config = dict(
    model='self-supervised image encoder',
    crop_scale_min=0.4,
    translate=0.06,
    patch_size=[4, 4],
    projector_hidden=512,
    projector_hidden_layers=2,
    residual_init='none',
    optimizer='muon',
    lr=0.024,
    momentum=0.95,
    ema_decay=0.995,
    steps=7500,
    batch_size=256,
    lr_schedule='step',
    adamw_weight_decay_other_params=0,
)
Rows from block 3, named by matrix and row number. Rows with one number belong to one neuron. Each number is 500 + 25 x the weight over its row's rms, rounded and kept within 0 to 999. All counts start at 0. Numbers have three digits each. After the name is the row's rms in percent of the matrix's.
# u: gMLP up (value half) (model.blocks.3.mixer.u.weight, 320x160), inputs 0-159
# v: gMLP up (gate half) (model.blocks.3.mixer.v.weight, 320x160), inputs 0-159
# out: gMLP down (model.blocks.3.mixer.out.weight, 160x320, transposed), outputs 0-159
u.52 163:497494509437501520482531499503369516517513500500501502507500493503494500528500495593472498509501484497506543511498500514443512492535501554530467476500467494448506498478499494499494500495503506494497465524496503446501504488501474512500471467498500517535488500502530576529567498482497490515521499510493529512513488496482500502501499480499520504502537500500485506439510456505486504493488498526519490523499491508501500496464521525511515500504480502459482538469487500506440553500495502
u.54 127:487493494512506511513502502506503494504496469502500499500505515464481588503504500505494560489477528468469501585504483524491514502527533524483500476502508500474502498530497475518443500560526521502485508500500480452535423508459500455519495502498499517449503496497473462451500495493475493551504486499513515512500479501525513500498488527499489502528546490498495486495471472499503501489508445470510486516513488489492515534479569443474523505491448517445496469501496510509495502497550505
u.58 142:519454462468500496543536497499501507500500500475502531450501481500496456480482481497515501476498507499484492471477473522514506499526498551506484488500530474493435503529498537517540501465571534505481443516513479505506500500517510499492441503482506500472466488499499485528491523511480462500498483502504500462501505482513478492504506509480485492516500522508441506507498524501495521499370503444504494488503506533499461526499472494543501498500501515508533461514515486499506423495501500
u.59 156:513501500501630500496494476498515468519499546488506499478446490513487461497501489479455501532503508484546516501470472479511488498499499557495499497471497483499500524483465499475499523494487502502481503511460533487423419510450497501487491493510488494501501498498503506514498501456532501475495510492508492414500540474499507506500454459492497489507500520499510500502437477499525511506505475493503502494486502491498549509474541508509502500516479487508497500499515439517496497536507467
u.64 118:478497483491491502470560516497495532496542504502523537500508503522504500538507500447499500557500457484503500452495491506499495500489489513552490457519499509534514497504542557541501504500473499481535503500501505452501457500493469513514494497510542499414503500493521486511498490521500494490594501499508458466498513500479496470500501502490546488509480495508500504496501509506500463506492499500478507507502404505500498539501593473477463491524496491537523500508471501510501488505499504
u.66 125:499476505501514499502460526483482450500494470498508484501477488503488500522468560479504554520501500479512500486505511499502466508471474492541500471509587510485517476482506493516499503501435452527487495542551474509491546521494526494515522488512511491516493510534480513568510498506502499497501500461501451526498457505498494514510456509518510439530501531504466399480485475497496495511502504488511497505458500504534495530503528532497513528494502535509499469506515534512530547507535505
u.68 149:521507502521491463461500556560504558498501500507493500524475500489507466500497471500505498498473499484504482493483537508531491482511524573478541479502500534493494495447497472513409500500500487503513495563486496498500412499503509476496483496491500485512492499502601497468475548454477464495498498506492495503480499490499488489507508514500525500503484517572499498500495486504489531494490496494501500538503529498479504467501496493514497505501476530529544464480476507507501531460507459
u.71 121:491568447500481511558498490497468500501510526537500502500495490497484500487490520479511501504499516515571479508501514510500509486501499518515502501501509498499484473513481562487508500512513516489492504453480514500497487473577451507552522505530493515487501498492518435504475477499480501502506515506493513495503531500498461536554473499456482447500458549530486527499527526487501501487505475524397508520530527513469524438501452483521511495505490496529486500501500528491483500491499534
u.75 125:501494502500521486518504498463500499501500530500496498509539549499475506457505513500493504486503503527479471499507500492491497481500494477536428536499493555499515500493500497493484502501500545489499496495517525493446505370508455505495482504500498502493488506490506451429475507528486452502469490469502464471486536502500481502482498483500491500508490543510515499500525510499501496559532515503494502456502500479498498530564549526528498498495510495478455459500500459500573482505479502
u.76 139:496484497499493463476487489493485500427496523479489518462496500483541475475514534520503503485481546513499499513535471557462519481480478486502504502535492525523529497495523501497496527482453442609485501504511497502502491488478452518500496491498456470533500484500498494500491506470524499500471520468538499490483471505472496502548502501508525497524465496476500423500475512503506463491468501462505493499490500498534476497524506492496497559500491514467495500479474503524545527436492548
u.77 131:500476499501449501501508495505523550493523486543494489507556478516463518465506445500486497526517493538500458495497499529421515497474520519512501502478509509468512528481500493555513521520496500567496496482553603498494494498476522420513503548497515513497537483520493494498484503490499498500504530500497527481499494551505501496493500457536501535500489492500517490514484474503492519501475531484501536538480500509495515503504515497549541510512507460480500452490494513490450497478503477
u.79 133:539494491494504525497500520488499480500516413503541497509531487389500467486492521507494497497498452500488499531503540552499517512511517515529479499499491506502551470486500513545470500547489507499505526523483518507538500517500483478497555517538500501500500500469478505541547517528465499499498499495494497521498515482489497549505562526541499506479544500542507474484533451464527502503474466496501500508499525497552492512500545461508501565470499500499499503491493501499501500507470514
u.80 141:493500500489479478498516472500487471495507525565466491502500576494513499502542455491483536521474502519507500459479501504498520500483488517500507484498500499501493487502480486506513510523486463552500456542574492498508502524500511495512441460489499450500519500465518464490506493496472507512497499490500489552514488451492548479485500473526469497512515456459460531501500551474504498468502480413511460504496500517506517541487478434506515516518516516510509500467498498501547496520460490
u.82 139:507447605526552494458500525526500521498512464511463487521491508501501502500473503462457520515536471507499518490501456470513482503501502496499496492505500514554461497500516499566527543482540519457502509499480516514503518500451497463478479528472500532500461530442500503508483494488512490491488465477494498467505515500511501502552483500472548519509490503494500539503517493483543500493444517500534482502490544552511477496533485491491510528469492545495459498491527500514503481482510488
u.83 163:449503503503515499500474488510484475517495522494536464494613459514497477497494518527502490489477499539493536505471460500519468518480492503557535502501482493499493518464480517521500480501495499481600559499485500502457497484499535451552476500501495503526501497493455534497493492499481503501513543500496500492486497484545496494503480478502502523477500479496503453495483491468496548503501465510498516501523518487512532528538520504477496474511513495519478476500457546500544465500535531
u.84 114:481458484500443491503499494464505471516505524497524500500509504513542500512472539420500410505505491510508478517529504455515506498501500474500505510470453509527496502495531503501507535546511525491416508456496514460502496457561501500502501492476475486492492530493476501467500499496506457516528507540495527499524512500501491496497502516494531542482488506540500498554510489494503454508514459442579514486513461501510499500492501514491502463475498489543498524520503507485521513506503507
u.85 091:531497495482484495503479463497499501504500492530519472503456514512499494500506508508485501509499499500480502495499498500546569499500501542500507473483501472500469500499497502500500516521389469504592499502502499478497479517492556459499478499502497498512500528484424417492560523499448477520497500493579492494508486509500500513503513449498496495499532498496500493436551453500511498518500500497485502498504502503502500500495485500500498497459513500504487502525500505500500497477427500
u.88 137:531490491491502504464495504492498504495501494434512502531488512502538510450487513575513433484521480505506507531473489524505491482545500450495480497534503515504470525497501473509509498512484499492441519500442513483504453500499512498514526499496503522507498482445487498496481522439535508491491564505545526500460494497545530489502439493488501489484485500503476513516499506487499501467532504456541459502502509527480565501488518509498510495461480434556511496498508499542501506499492481
u.90 107:479480500500512510484461460530500509496474512543509508515499499484529499484500532503523502434496579519496480504476505448495544441527526496498496500494500496503516500502505490517531496458524477555515465405549496528502508494491474497503518532514561461483500539510499539502555532552521500500495501532494506503500508509501489499500525553464499502527484500508502479521500495471497481482492501500483500496500498500485510455536526489500497498505478493494507501494527510500409453503524501
u.91 102:493500471497479510518515512500500500474470513471496494482500477505512492501500484498512520489512472477516544506499424501485499505458508496544498525511521501514483459475500516488498492499515551509506472504502509515498473471502460500474501512473496500496474450483491495453493513564508540471480508543495492576495519512485557483496437507429510494517479545499478526500503478511501496494449404535543500502483520512499503492456459495501533472521508497493495506500516546450498501475500493
u.97 099:443499425498493517501501494502475502503554508505510499500515506500512502509491446480490502473501521527500499504505507500512500496540497506499499496500510487500500500555498576499520498486547430500534453489490505521487495529476478440502464506541499500498457461525558500557501464532541506500499503503484541495494511516500498485500500507552527487476507488532503509498469474499500504537502487513506530532501494499575500494514495497454505563507459489502471501496553522479479504520528464
u.100 160:507516495473518520558477502498511521504469546505498404490500495522464498494498469522485468542480504498496473533467484499454532502449453504504503486512497488494479495550509473531500503500505496499550500500502484505498530490428537512523491500499492502482559480481501535511515508511510501523444502492562495486482471502515503582508490485549471499524480483491504503517484478504485518541454490497476501538504505535503484522508542510468499501507501503547506506464501532489498526461498497
u.103 089:424531520467501543518501486499484499507487499494500492514509505499503472518463499491505520498497495537457489497473412480479500507480497495506477498498501504500431485500558578457530553500518487499416477493434513491487500469499501531486494500571500501492546478498492504478500527525524512488509470491499508505500469500505529499475494515463493500510501508494491490498500508438483487513490497498497503470476499500492524508520487485521502515521518496518570489483503495532530455506498543
u.106 142:509512494544489503495499485495577470471445489500480538507467475488485496518540549475500499519551519474500490498502536475477510508502476471492568492514423529505502489513501514483498507504482498501473504448510502496500487507499507538500501518491501438504501481483409443481474494485483521474502498539522500500512495501492496511496514457490546477505529547503484500522481466490482499510489489478437479490500504494495504462505500519505450517500532503474466522524500498484487503471554529
u.112 126:496492443510494498487512507510496503504480468490500499502496500545515519453494504443449619550504500500517520502491499543456515501477515529483478502506480500513503496500499495528505544495507500503484499474497502514492465536515502496497506504516439511463514502540506493483552567497512500516493443532496501489509498502491484553500487509495505501478528487449548489500501433461509502514462444501499517486490512523504498484498491531497487514502526475482500518505504459469564495499503501
u.115 144:510501509476487477443514482479496520504518486510518521516503523492590493500498491502549477498513461501509457494523519513485465502493419465464507487532501503483497522496508496539477498508508492452501467476516501486475481491519502537501486502498532489510500477421520503490497500495512425431466502504505528500527505473463504466506496490464504498500504486484488498506463480486535538500505468463520506470491502474537513494521496549477500498540517510491520460483500541506567479499509532
u.117 072:500456501500497500494504501499501491477500499481500489499509495498500500513501499450493500504500501470528500470542566503511502492524447461494501500500421419487502500463497502500498500430500500462500512460502500496565507498488495521500504494483429492507502501488501501496480520439500499493494526484496460500500489506501496498500547474504490522499501397499500503490456466485501503467500500500498503442497498500504503452509500502488500500504548514501501608500505495477520500500510491
u.118 131:543494526543504509511516500500498476528487507525471520519490492503592539476505470474487525503492448520517497490500524485501473502410508511492490505475486421499501499542487479507514532500518497475497503495518529537521516505458523503499465535518479547481518499516473523504482536554477500474495493495481456457499478506501504504504546476508473508514474498503538517507498489502493499498537488491500491499509492505569525512491527537506532506516491500498501528584491504492560493485500500
v.52 132:500554484498520514448503491500485506499513493496498515516541519496501488493507503479486504544521512501499500477500478598486528540482498512503473519474505517497500515450514504468469546487489506486497505497527487514498563467500505488503467469531482491499502502476460500500478508523502504497501480486450543502512508469503441467535521505524476496485506484535489498500500525508500479529500481494498515463497466508519536517499470518460509500501434463480499520484514495455413507580549489
v.54 143:504493508527594502552518464480532477464513469509476493510470519518489480500502471478478486519449520493510489495513500491454517455498500488497505528502500510517495468483527474502520519500495459526479504500509512467490490482492486505477500540507567499508572464475479499497543496499550500512518474500528435528515467491503492512500467552485573483491430488509467510517515498485498474483539500502457487514496489500501504500510543491504500517501507501499500459481506478496540536488482463
v.58 141:480483507477500486478501499516487508508518434496495464554543476520511509520504528531498495513527472514526491471498528507432496528551521477512500500489542499510542488505500536487485548499504549499503479516549543499527468446498500536509490500467503499496495505504508514482500495477507389492488507561527505532525497535496491514504495445499505490497514517484491436505485480455570479481524499518483537507487513499477507499500515504501496500468483473463477514494500511496491474506501475
v.59 138:499457416541501533498488503498502446470503442497516507503526510501550503527447540547447482501504520532495497427489495509534517517495501492507403522426487488499469506501499501496458518498537502497501501518488500505500484487474506501489553467520490495495443505499488502497498500501448527494519514500503534464498517518480500497501498499526468498500513506529487504504492514482495493504508447500493495499499507497520530537515493462498508493493451475495497511518501476513483469452541500
v.64 111:511492497459500577498529500492502549480500456503476511519510544499497500542491501540461501500498501524495510494501500571497505499502500497498499495499507519475510514502496478494479475499500502544499500506497535498501480489502502451501510501474498494501477500496505436486462506494522504530503500511487503400521499495487492480510500503503490508500505502513502502500494481513503517502482501500498500510518485503498567487471492503495433497500479508425506519542485533485496609591528504
v.66 116:520495475502508559502551521429469507452500505492489525484473471541481531476483502473496482497462487396511502496471479526484498496435462501504555503484553495508510470504501485507500541493506472485476501507507498482506494498525541510469500500501504501505498498500500521498468489508479518524516500508501528493514490526500465516515510502478502500487527501552480506499467490489509498500465570499500502503462496499498503452490527501500499512524535500501498494500436510509484547497551420
v.68 156:533488499528508487500475488448457499479497489501500543451526489492462558557491511500499483499501501498521492500477472521496481498469455515512450502490498491499483502493499499529481536451500483500566506491503476490529494511475544503490500469562426500505512496532500497518488519495513523520515488474537500448494500524491487500537456501552486473502508471491472559489474507489463516501494495412499503532511469494505502508524530526520500488495499508483502491499472477509438482491456501
v.71 130:501479500515530487514537502468541501484431484500449510511497501526488504500506511521512530495501495580498503480500500502500451542430499502501500505499491522499512503501547507503478509500538465498521539499482478483433574506510541482483463526464482488498449496500505550497505521480492500502500501495488487472575506522491466482490535533483490503542502516475510503465503520502455503525501481493485500492491452501507508486542499535503529494505482455500498515577514497477477511500498512
v.75 094:502496498499496519506510568466490503499500530474530495498506533480474543499503498493499499484455499466500469503498467508506452549500503554527515501503472499447486500499500500532491502504503504417501467499484565542505551500532488473508460417497480500500519500581501500529499490493484562500500500498492499503501487480500501485500537471506536444502487468496497500513508476498500500525499501519526502497435494559537486521498473464502503499526497502512501494497500494447502508500500464
v.76 149:497575474499450492490434472516496524535536500500499524479501495535477507498515516494520457484476525470549499540498498497486500500509532505476499484499502506465514505544470541500488509509504463499489496476505455482533520555502518498500520540476488493517536498443492514495502487510500529548444480510506496548497501498509500500500537497514476514460497531515522556536477503489518506496463493466518453504473447504489488530500494529494452487450532452499464548476500515527503501502504497
v.77 133:523511436517497523532500490474467501445463491461533472502500490485482502505473487501516498492487473476453493515502494500541502503501440500501526489502509498501509469515446493500496512507499511522533507475441475487501488489528499501480497509492484500496529526497461503485531538504498500452502507500508505481500531470475500493499517427485521445511500500484495552531491572516472526480507520476535434521519451500509512500497491548475523498500525525490547515504566507484467558490496521
v.79 150:460500556500473503497505497502494502530531546499503500507503491565511513525602434500498500505525466497462527485500511480498505504496503509500499513486484506503500504496473498514504566460501507430518534557493506477426507520521513534490529547538472527498460504538508522487535500492495497605501508520505484467500470505530513514500504510502481500504478464533501512497480488501473516506500502504499503511510497502508505457499479465502503488518493512502521479503483497501503500480452486
v.80 154:555482507503464502482508497505505498475454535521470483488499527487506496501498473495477541504465453508503523477500491489502515530507498500501530485501504528474491499488537535512504510502499465537493506490399516500521479464500500501530515499510459461512495510500469505499471450494500500500478506483533554515543508552516508476549497480496478418504519504561505484580577516499497506476515525482508497486483502472535508503511483456502500500493496511479497500467480505471526524492488500
v.82 175:533506494510501518452506479503496514500529501476508408497506568474529498502541455506498542501546518536492501504501497509496484562513568501494475495493485491473516477540518518500516496521497504459475500512494502512527522476502506499518528511452474489482500509489512491500507502472483498497498472478499471514514521528509500525508483494500464514524465454471504483549552480503538550509582502519513537503500561539482501474484501505503521500500499520441503493501510529457506481489505529
v.83 135:515480506499497544500483529499483497523508466517508487513505500449519512503488514493462500522496504507481529477535511491514552508488511534557498506465549473481500493505511504471499509487504513499501497497481520532500472517472485559492501536543495488524492530517445504493504437486497472527471494505493496500506515497493414499510500517500500472530550502517448486514473500501500502567501496536497504492450472513504518507476576475481500499509480585497484482529557500482517498541501500
v.84 125:483520495503502490478503494431515549507534467492505501491500487480545558497506497509515486498508495516537535506493484506480432537549508512512483496488499497491497558523477499501491574527519503516526480506519536500514534516489475518493481524507518497484541443497500571499503495491520535515499500505567520454481494486495514470498507512501506525575460499510571508496492514500555499507496485502555448546500501499502464500510514515479500515502502500500515489500490471495500477498500532
v.85 064:500499500493489488504513499487492462504501494563509508524549500535485513479497493438470499523500496467509499500488493483533485480510515479531497503479526536504539504481494509531500501491489462552501549487494501506485505507470500511508505509519473512509500502498499504495500500493505509536500504500491497502500486504500505499448501457500504506543500505633507500526502494488487505511500500493497500410466472507506495500506502501491554497460500502501527505502503543624501542498500536
v.88 144:592484499539510474549513508493510513515490451518524489535520503502500500505501489497508501506500534494487501454490509437486481500497516490501498520510481495517504497522512482524497507492500486522509501482498508500504550511456500492500485493482493499505463521495567501502491500509474496466520432502536551505493506526469508525552488500499501484503482495529564502497519531483519580490493490491469468508495553517499499506518502514497481546480493491510493517507570427485518564536492499
v.90 103:524552478494501494523496502482500497532527487516474500501502488485499483506529505505425505477507466503484499473493500487567525506492483496443499534500525507497500553523526517502533543500480493500500503498460473397477498499500498504508508500500480544511500499463496505498428500473491485526502481500496506481503441500499523522513509500493530564517483530519502519523497519497480455502500500459500516503508505489605511492558502498480500499500500519563488500462499510500502502503498508
v.91 207:480497617500500500500500498501500499491413431523470489500511512447471482493488450500457500544490498494474501488487500460512526507499501499507504499500502467504499500612502494520517559505497500500500509506498512488505520494501501500511500452500527491528484500498501494495501483432499496512499452495461500503528500492495494507541505501490490481503502489499526552486498500487500583438516473500523499497499510480501500503516494544500507491500499535518468482505486505513501502498500509
v.97 089:562498519482499531499500491504498501500501503515427499494488495535503500517500500562466501498502463491499567511446487484503503500493523502506498504484503502498504501539497555504500478500454583479497512583500501500458529501439481465510501505494502547495473499524501499499493497501497519502511464542487498494502500470493566499519495501496504477486512469528507506496402504522495497472501497517512481499483512500502495516501486499500500499500536495499500500503498501502500530499394500
v.100 173:520506484506469500499514516546506509499489500503581406464488552510459491500504497530455523495489501489473454500505500535517444513490521500510489480462505492498511507525575512549513504496485499494487497490500500509503535484469500497505483491470494555471489492472500502480515530502498508503467502484470508476490593493501493513511455506495498489505494464513504499530503444573507540497503492500492565507520546527501496499498542500524538502511503508500508503478504492479498496507499510
v.103 059:516492477499504510498500511454495579501462499502463505480448503494502496508481512515496489467490523511516497498486496500550520486442481504440504498478504555499480499501500505494501543493504501567499512516439500494518495523453499486500503501476500494543485419495506500489474499456504508498535500530427498499498504474498392507493498510501501475510500510443471521504501487505503491511479485500499494495497480531526491527448483498504478521480503462500500499548489499500502502502543459
v.106 143:504454526499513501526514504503464519543477538509489521497500554479449501509498516482501517501498504524475506501513498502454530495500449476535492461500507498476484500507509485540445557527503478465494555481472498490473499502431500487500504507517508500512496499504529462523539498493487485499502460500524506482543508522495447557530515496522500500535508514468497506511444501525472556476498512516506489526526500508505468481513492484491508537510506556509410503483460482540499500469524499
v.112 130:511493512465500445523460460481504498488497493548499435491502500413493500513496530532500508469459500502532500485459483491471492466491496483498550503496536504515500499511522500491471532491498504527524501487543544500548500458512504515501531482499520503480500516499500499596516463499461484501586499516504500492503481480495497499523505486479457499500500495538529559453501496479500505480537509493454523481484477481499499500481472489509499533499497505497498500499515493474500491558457506
v.115 074:500538492500500507501534495475542508500494503535500502520504497500501408497475505507488506481484460502468477534417511468506510502476531499491494506559503498497506532566513526501512505500504471502469523533503503501418487504486505487496501497503465468481560505500511495494472489499526504512497474496507499472487510530473502509531500453506483489502519493483500499491519545452536501482598505493509500500429484513466503467498502493504469502486532504488489489513461499490504539513458484
v.117 095:500501494501500547493500500398500500502465476500540500491489431534500489514501500500515500461500500500590500540500500492505500500500534468500500510500500507500516463509500486499394493496500500498542507476500498487500502500505500520468500502532500512469500500500500420513500479542500500530559501502500501500499404515485532500542500551491510467512501522466480500500499501503489498512500491507500487494557498500518500490475500500506499543500488463500500501539484500477456500500500508
v.118 147:506500540491500444540500494526518476473498506499460496468489514489490530510523500521501505516498499504436453493505502495499550485503533478500495494525508530501477474499501501502537497521453498499493506582510507535475498454507500461482504452452499472521481541448485491539522466470547497496502491504503474494483500476479480441507492540534492503475513486482511474515502482502477472466571459512502488508500498479503502515515481462509477505519490522535475521548548513499456442492489500
out.52 166:456500536504379501508492500527523503470502513524472506501501572503500479499474503500486500498499496468517503496507496474500500500496426505482512538499603498554500502511498504492492501505496492580505501507506498489509523493493500503503500472484500503526499510506502497497503561520495497500434500500504502468466485497500500484503443474471500488489485501508502478503484497509502515499542540499498497500501501544553500499538502468480494506499516481512486542500528510482538500492460557
out.54 127:474522494500472468466499510562496481501517537482506523498552523568500500493454488466502496500462507502551494502501498503479504523507530500502477522500500502557497523390506526492526502490498497488504503467485498556503500462497500484501500502499429500496504498531520505490457501495461499453485496497515446501456547501457533489500497531498488500506505493500501496581518500533530488565499496500509500500503499524497496507495511499519504500552538501509500517497500500501528508499460464
out.58 135:534500499500512495524503490501523502513500466455461450500564499500500540500480478500467578582505517500495519493501551533506502481500508471500464463499523500504486506493467490464503523502500521493530470471462497500513445575496508496479510500569500486500518490514498511498501502575506535499496453492482478494469494492501511502520490503538539503456510473429521503502494495499500496514536425525501499498499532501532499506485481509501514510501538500481504488467505505480507500499502499
out.59 144:505500501467495513496494500518542516494481461521509494510499453532498493531446491493555500487480482496502497465500478507502538539500498506498410418496500508499490494499500516495471499500500494455502540475504507489497496525510563512514469497511507500500485481494518498500503485500525519515500479504458481522485499499498484465519527501497493505500502479517479493522500506429479527513503430500500505489506490497438499486496497492529493498535424446553503499510511499461475517510594504
out.64 117:502496592500546504453496502501501503533545524463472486404502500447465500470502489500588482481500493500500500500508522486477494500482496540497499478500499481500495516500501533498460498498473500500503532526509516512490508498496498495475497524572484506497557523499496409499499502534499503494531501509496501483473500452479500471500501500487481538480509488497426508502490503507485521494489499518472535498499478479503504507502500501479500440500500500501498575493513512500500493499499492
out.66 129:501485413493530495512504508500492495477501516472500512502520505574528500496501484528494549506498490503467533554507446475491503531513501499495509507500499500525483492483477494499499496535510530499498491499497481517506518416529497508496516480474499494500510500403507527484500489454487569505550518554508491504506501491497505500422500526501495504499501481485508554520502518553500496482536497504498503435495499526499564503502504498540528500500471500524500533520489507495500486502502481
out.68 145:509484510509563473501499494428478499506500500498484467443526517487496493496497480499499503498497480512540560503501469498520506517499456500547455555487534506507501549499504590507471463500490510488502503475494570499515543500473501468489551512456501469485503487508501498512516519405503500498491502503543498506499505504496517494505501500524520484481500490503500486508498497504501504504536502511501487488499528446507514503501464498503505489501501500501507441511502500509484576471481560
out.71 123:565457500514482491501498504489436497485487403479467501489501501517505497463523494500497547507503495503481513500497493472500502502498500500459453500543449482506501512546513499488483459525507500491510497528484501521496495527500521500503500498465504501511482490473469491444501519510569480505472494535517474480506469477418516465518498501502524500450500508504507477511501504501408502518518524494499493524500497499507446506509592504510486492499514503499496466503485495494490493499532499
out.75 105:515502503430566425491500506499501534532502424498537468506504457527547499492485504500501493480487500423500499496526620502497472465498499505486499499538506500500500500541450496500509487487536451498500504493471478503507500524501477500508507500497487461516501500501491501548561509487511496548521500502500500500501500500501519503499500500500510498504500481580500499473499496493493495500530500493510513504507501573499466501498439499495500499502495501479501485498500504500516526508489500
out.76 131:497520430498473500503502509510512498500538494541511505500499480509446550500500472487492485496498486484434454481468506527532499504504469498480561475482488518504453485500454525500497474492484486489509493503510490502518502502615498502498477536480504515507496517500382502500500503506500553497459519500497500514490523494496511478493500493498506503504596500509497489516514503500504516490516499527496500516470500500507498500521469509554484506498513500468493500524505493440496510500505479
out.77 156:477531473492486500439503512513453477493499542504488497529500519498528501498500491476453504489500500499499499508459500488500500489521485394509494525498499531514563505514453490453496489499497566500496498501500500499497501477507457551487474492495502491502488456505497500508491501502478458506500461502505500445539498432544501541490500501499523503499518471503478498516506532501498496489498486599468498498498501503498500500562503500464498500500502526513499530523526493496456475552499540
out.79 158:500486496502491502503464503507491500491499470538461511458489528502507506485494523553516495519572525513500491508463525500503521439507492464475501517441501529505482500498486439476499570497500501510468555470475505455484493501507507492510499500491481476499505496513499507500477486513526499498500554502492464540515510504527508492519536454459410504526496548467502467494443500499510506511507517484496498504503499545499510484542495494501514508487521501499563446496491464493465501506547475
out.80 141:497484504499500504509499502505508479501491500482493519499502500459501478439517498500461483503499506549502532499524525472524500500500531499513469475500469533510476490556497500455510491503497596500500557504516485500502500502505484500426500500526495500513456513533500456497490504423502500497479488508501484523500468491467510489498506489466505505448505496505506512468496500514493505469453496500437501443506526495456417510486525504491497538488496483488535503453501448503499498442487484
out.82 149:510466499502479500481500525485501502500497521475502523492497421496488533500509450508512505537501515513509525475497503394512493515425511489500473528451501504499520498502471501457483504480478551501496492505490535517513498507501497594501484501496499505501519484554475502492514528481518485504503492502531544502526505509466489496498512462537503498489493480499495504470498455519497439504531500489470470442480419498502501502500527500500500533529484500492477501524485498500502499499465546
out.83 143:501499491500500487500499501500489522497499531464498500513497520465498499477495552500501510530498429500502550508490508545514481502499587499500499511500496474489520523497520517499500496499499524461502500458478508544541541498473500497497490464584510498439541469438457500495501470525488454480492486500533498502500528500500497512519471497501509497503531578521556510480502497440485502473498497514496502551481508500487485496501501560500521499499498499479500462493516505494506510575484499
out.84 132:494502494500456502532483523500464447528539537499504520507472500500453503402511455501521502492512492482480499469505500493500500500515501555508460501493501547498503483483512560487497501488501464517504499469501488515496500542500522499432499499546483501519482505500494500517517501536502503498479500552498498498465503538522476518514524489483495489452441477500506514509487546505498489480562496500500494480502476498503497488432506433470501495575545505502501498491488519514507529539500510
out.85 078:505501500493468502497498482492448502521500560503489518492500507500474518499500473443539502497505508497464503502483501517500505499508499492500470500490500514501498499500505502533502497397547500500495548456500504494500500498510485603515499540513502505519498500501501500547496500443502520498538435500443508451500515498518544483500503510518500494449500500500501523571511499497513504466502553496484483487457520514526501491487503496500500513512498482502494500417482507451476504499459507
out.88 130:542501501476500503460491500495529501499500529505504494484531490500508504490447486490512506495500580500517464471444506499500496479453569440473502543490484483523525521469484519534515495502507500540500498500448487500498572502522500463497501480472513503500493514499541503500492568504531496469504500491495475498515498498504498477496502584494477522533507488497500499452504501538470488500502549511439506473507485445497498500474509505506500489473497496500523463518541430503501499498508506
out.90 089:540477491537498418495525487487489497502517500500531502491504473500501451490461500492488511490535494485502500501558484512479500488499500504509466500500518530498512483500518525518509490509508497495496500502487608501515505458507499494474476500498502500500510502528422485500489482438509496509512500494549507499530511479471484520480435443525506517503500504499502542498511500462423500498475507507526532475500478492504536500494510502463515489520495476502499471481499515482500551501405497
out.91 083:471527498423518479499498500475500501521437485451511433492496487492501530484514483511504501483493550501482490509565501492453538484507523500518473502482516498495491500477498497464498500500512502538502490517499458494491511461487494511525594490510493502498528510505486490528529499499475472500494458464503524523486546523493484502500501492440530507500483510540458485495520513514485503509504499499551485506471501529495502497494541501531508507541503494478455502489572500536508574515501528
out.97 094:498500470500498505506506498500500504576497501500502537471508500490500513430502500527501516503515532516496500500501431505470503505499492526463513508502517477518508498445526502481500466505499501496516497468487501497500492491500510546497499488332513499500507501499492491498504500520506500496512502579498457484483497503502490567543505493500499524490500518514529508505501500492549498519491503501501503499504545485494542498498499500507498489500505460541459505441505526504469528499500500
out.100 107:547508504501533514500545500499463501500500532499486500500500517500502439500500501498500493495467482514501544499500500488493494503516504526543500464498495509526491495579567500541556499487522584506485506531495468500470542482444499498494478508504542503529502598485514530494539501480521486490500473511504493543500485502496529502502540481500506531515485518427497512495529523494497502500496516505535483499502514499517497481488525464469505526498544479463500501476497498480501493502518566
out.103 100:510500497505493523460515559532503443535556503571496494485500483509499504519502502499490480531502499501455499411559507500501474495491496482435498486532488477482471505560480465507467511499500501510525493500502497491453469497465500494501501500500510500481543492589501499512501500512455504499462500524499487470498521484504443499507503503477514456495430497468488559541498496498509479495500510499535496502504527503500495498495487495503500511474504501494502492511579497497509499496499505
out.106 153:500515449521500499499502471501557500501508507486499481502501501492479504501462499509491506499508516510510491491500513453508495499498500478491499484488530512485566504581492536581469515487499529546499526499525504501533541507559500500487502500501500516534508497494495489500550500482490503511447490487501486521546498492579500498488512533521501509613568470510465497482514484494502496493488495520500478500462503500497469501512500529491503514498537491499500535446453500475526502520495511
out.112 134:499509511574497497479520466482492498503489499497499483506535488528477590495537497499514500500500485500481538504501499501488525459500490505467489485468508531524497467499504466505556452508526504505516504525558499500573521586485521498500485499435468514516500471497498507496497517501516504517488499523553491520481500503501501533480500545481469494500499509493509500505495517466440491502500493474511475494508512504498508516435536509566458491520498499491500505479500548518496492498435501
out.115 101:506501520508492499544447478501501512502462499488492502504497459515457512533498540470528517488442500500449521487503489496500515499484520489500504500520486493541483493497501546501500416499500462512500519496500534497469573497502491482458552508496505498496504499542485489519533497486496503496511467500509523522500506508496500500487510500480507499507491507476482527510482484518500519516587499580501540499575542499517495501500500455499497525426498495501438497493441497502497496503519509
out.117 045:500501500496500500538459494532514498488400474499500502500500497503477501500498509466559499500492502495500502522500486467460557519499500499499498446484495500506447509504500499434497509501473503470500499500492507493503502501516512500462501466505513502538504500503500506506498513498500489531530499479489609524490503488543491484500500496500501536500477503513503500500586500429500505501471437503544500504504505500491432500513500498499508534471536500531500472496561492502500496456476500
out.118 140:450479529508485498496501500495511493498500500484508529500507503498503493500504501505521474486499481499475463592468493533485541476496476470540527498516493491470500468500497489509502491465491498559458493498498511504452528496531500503465507501466510501497483505519495489500513524493531500499497472498614500569502499498474500500502492528520518498533504491499511474501488489502452445464485470461501500500465479504435499499445494505500455500521510543500550531432502501483519506501476482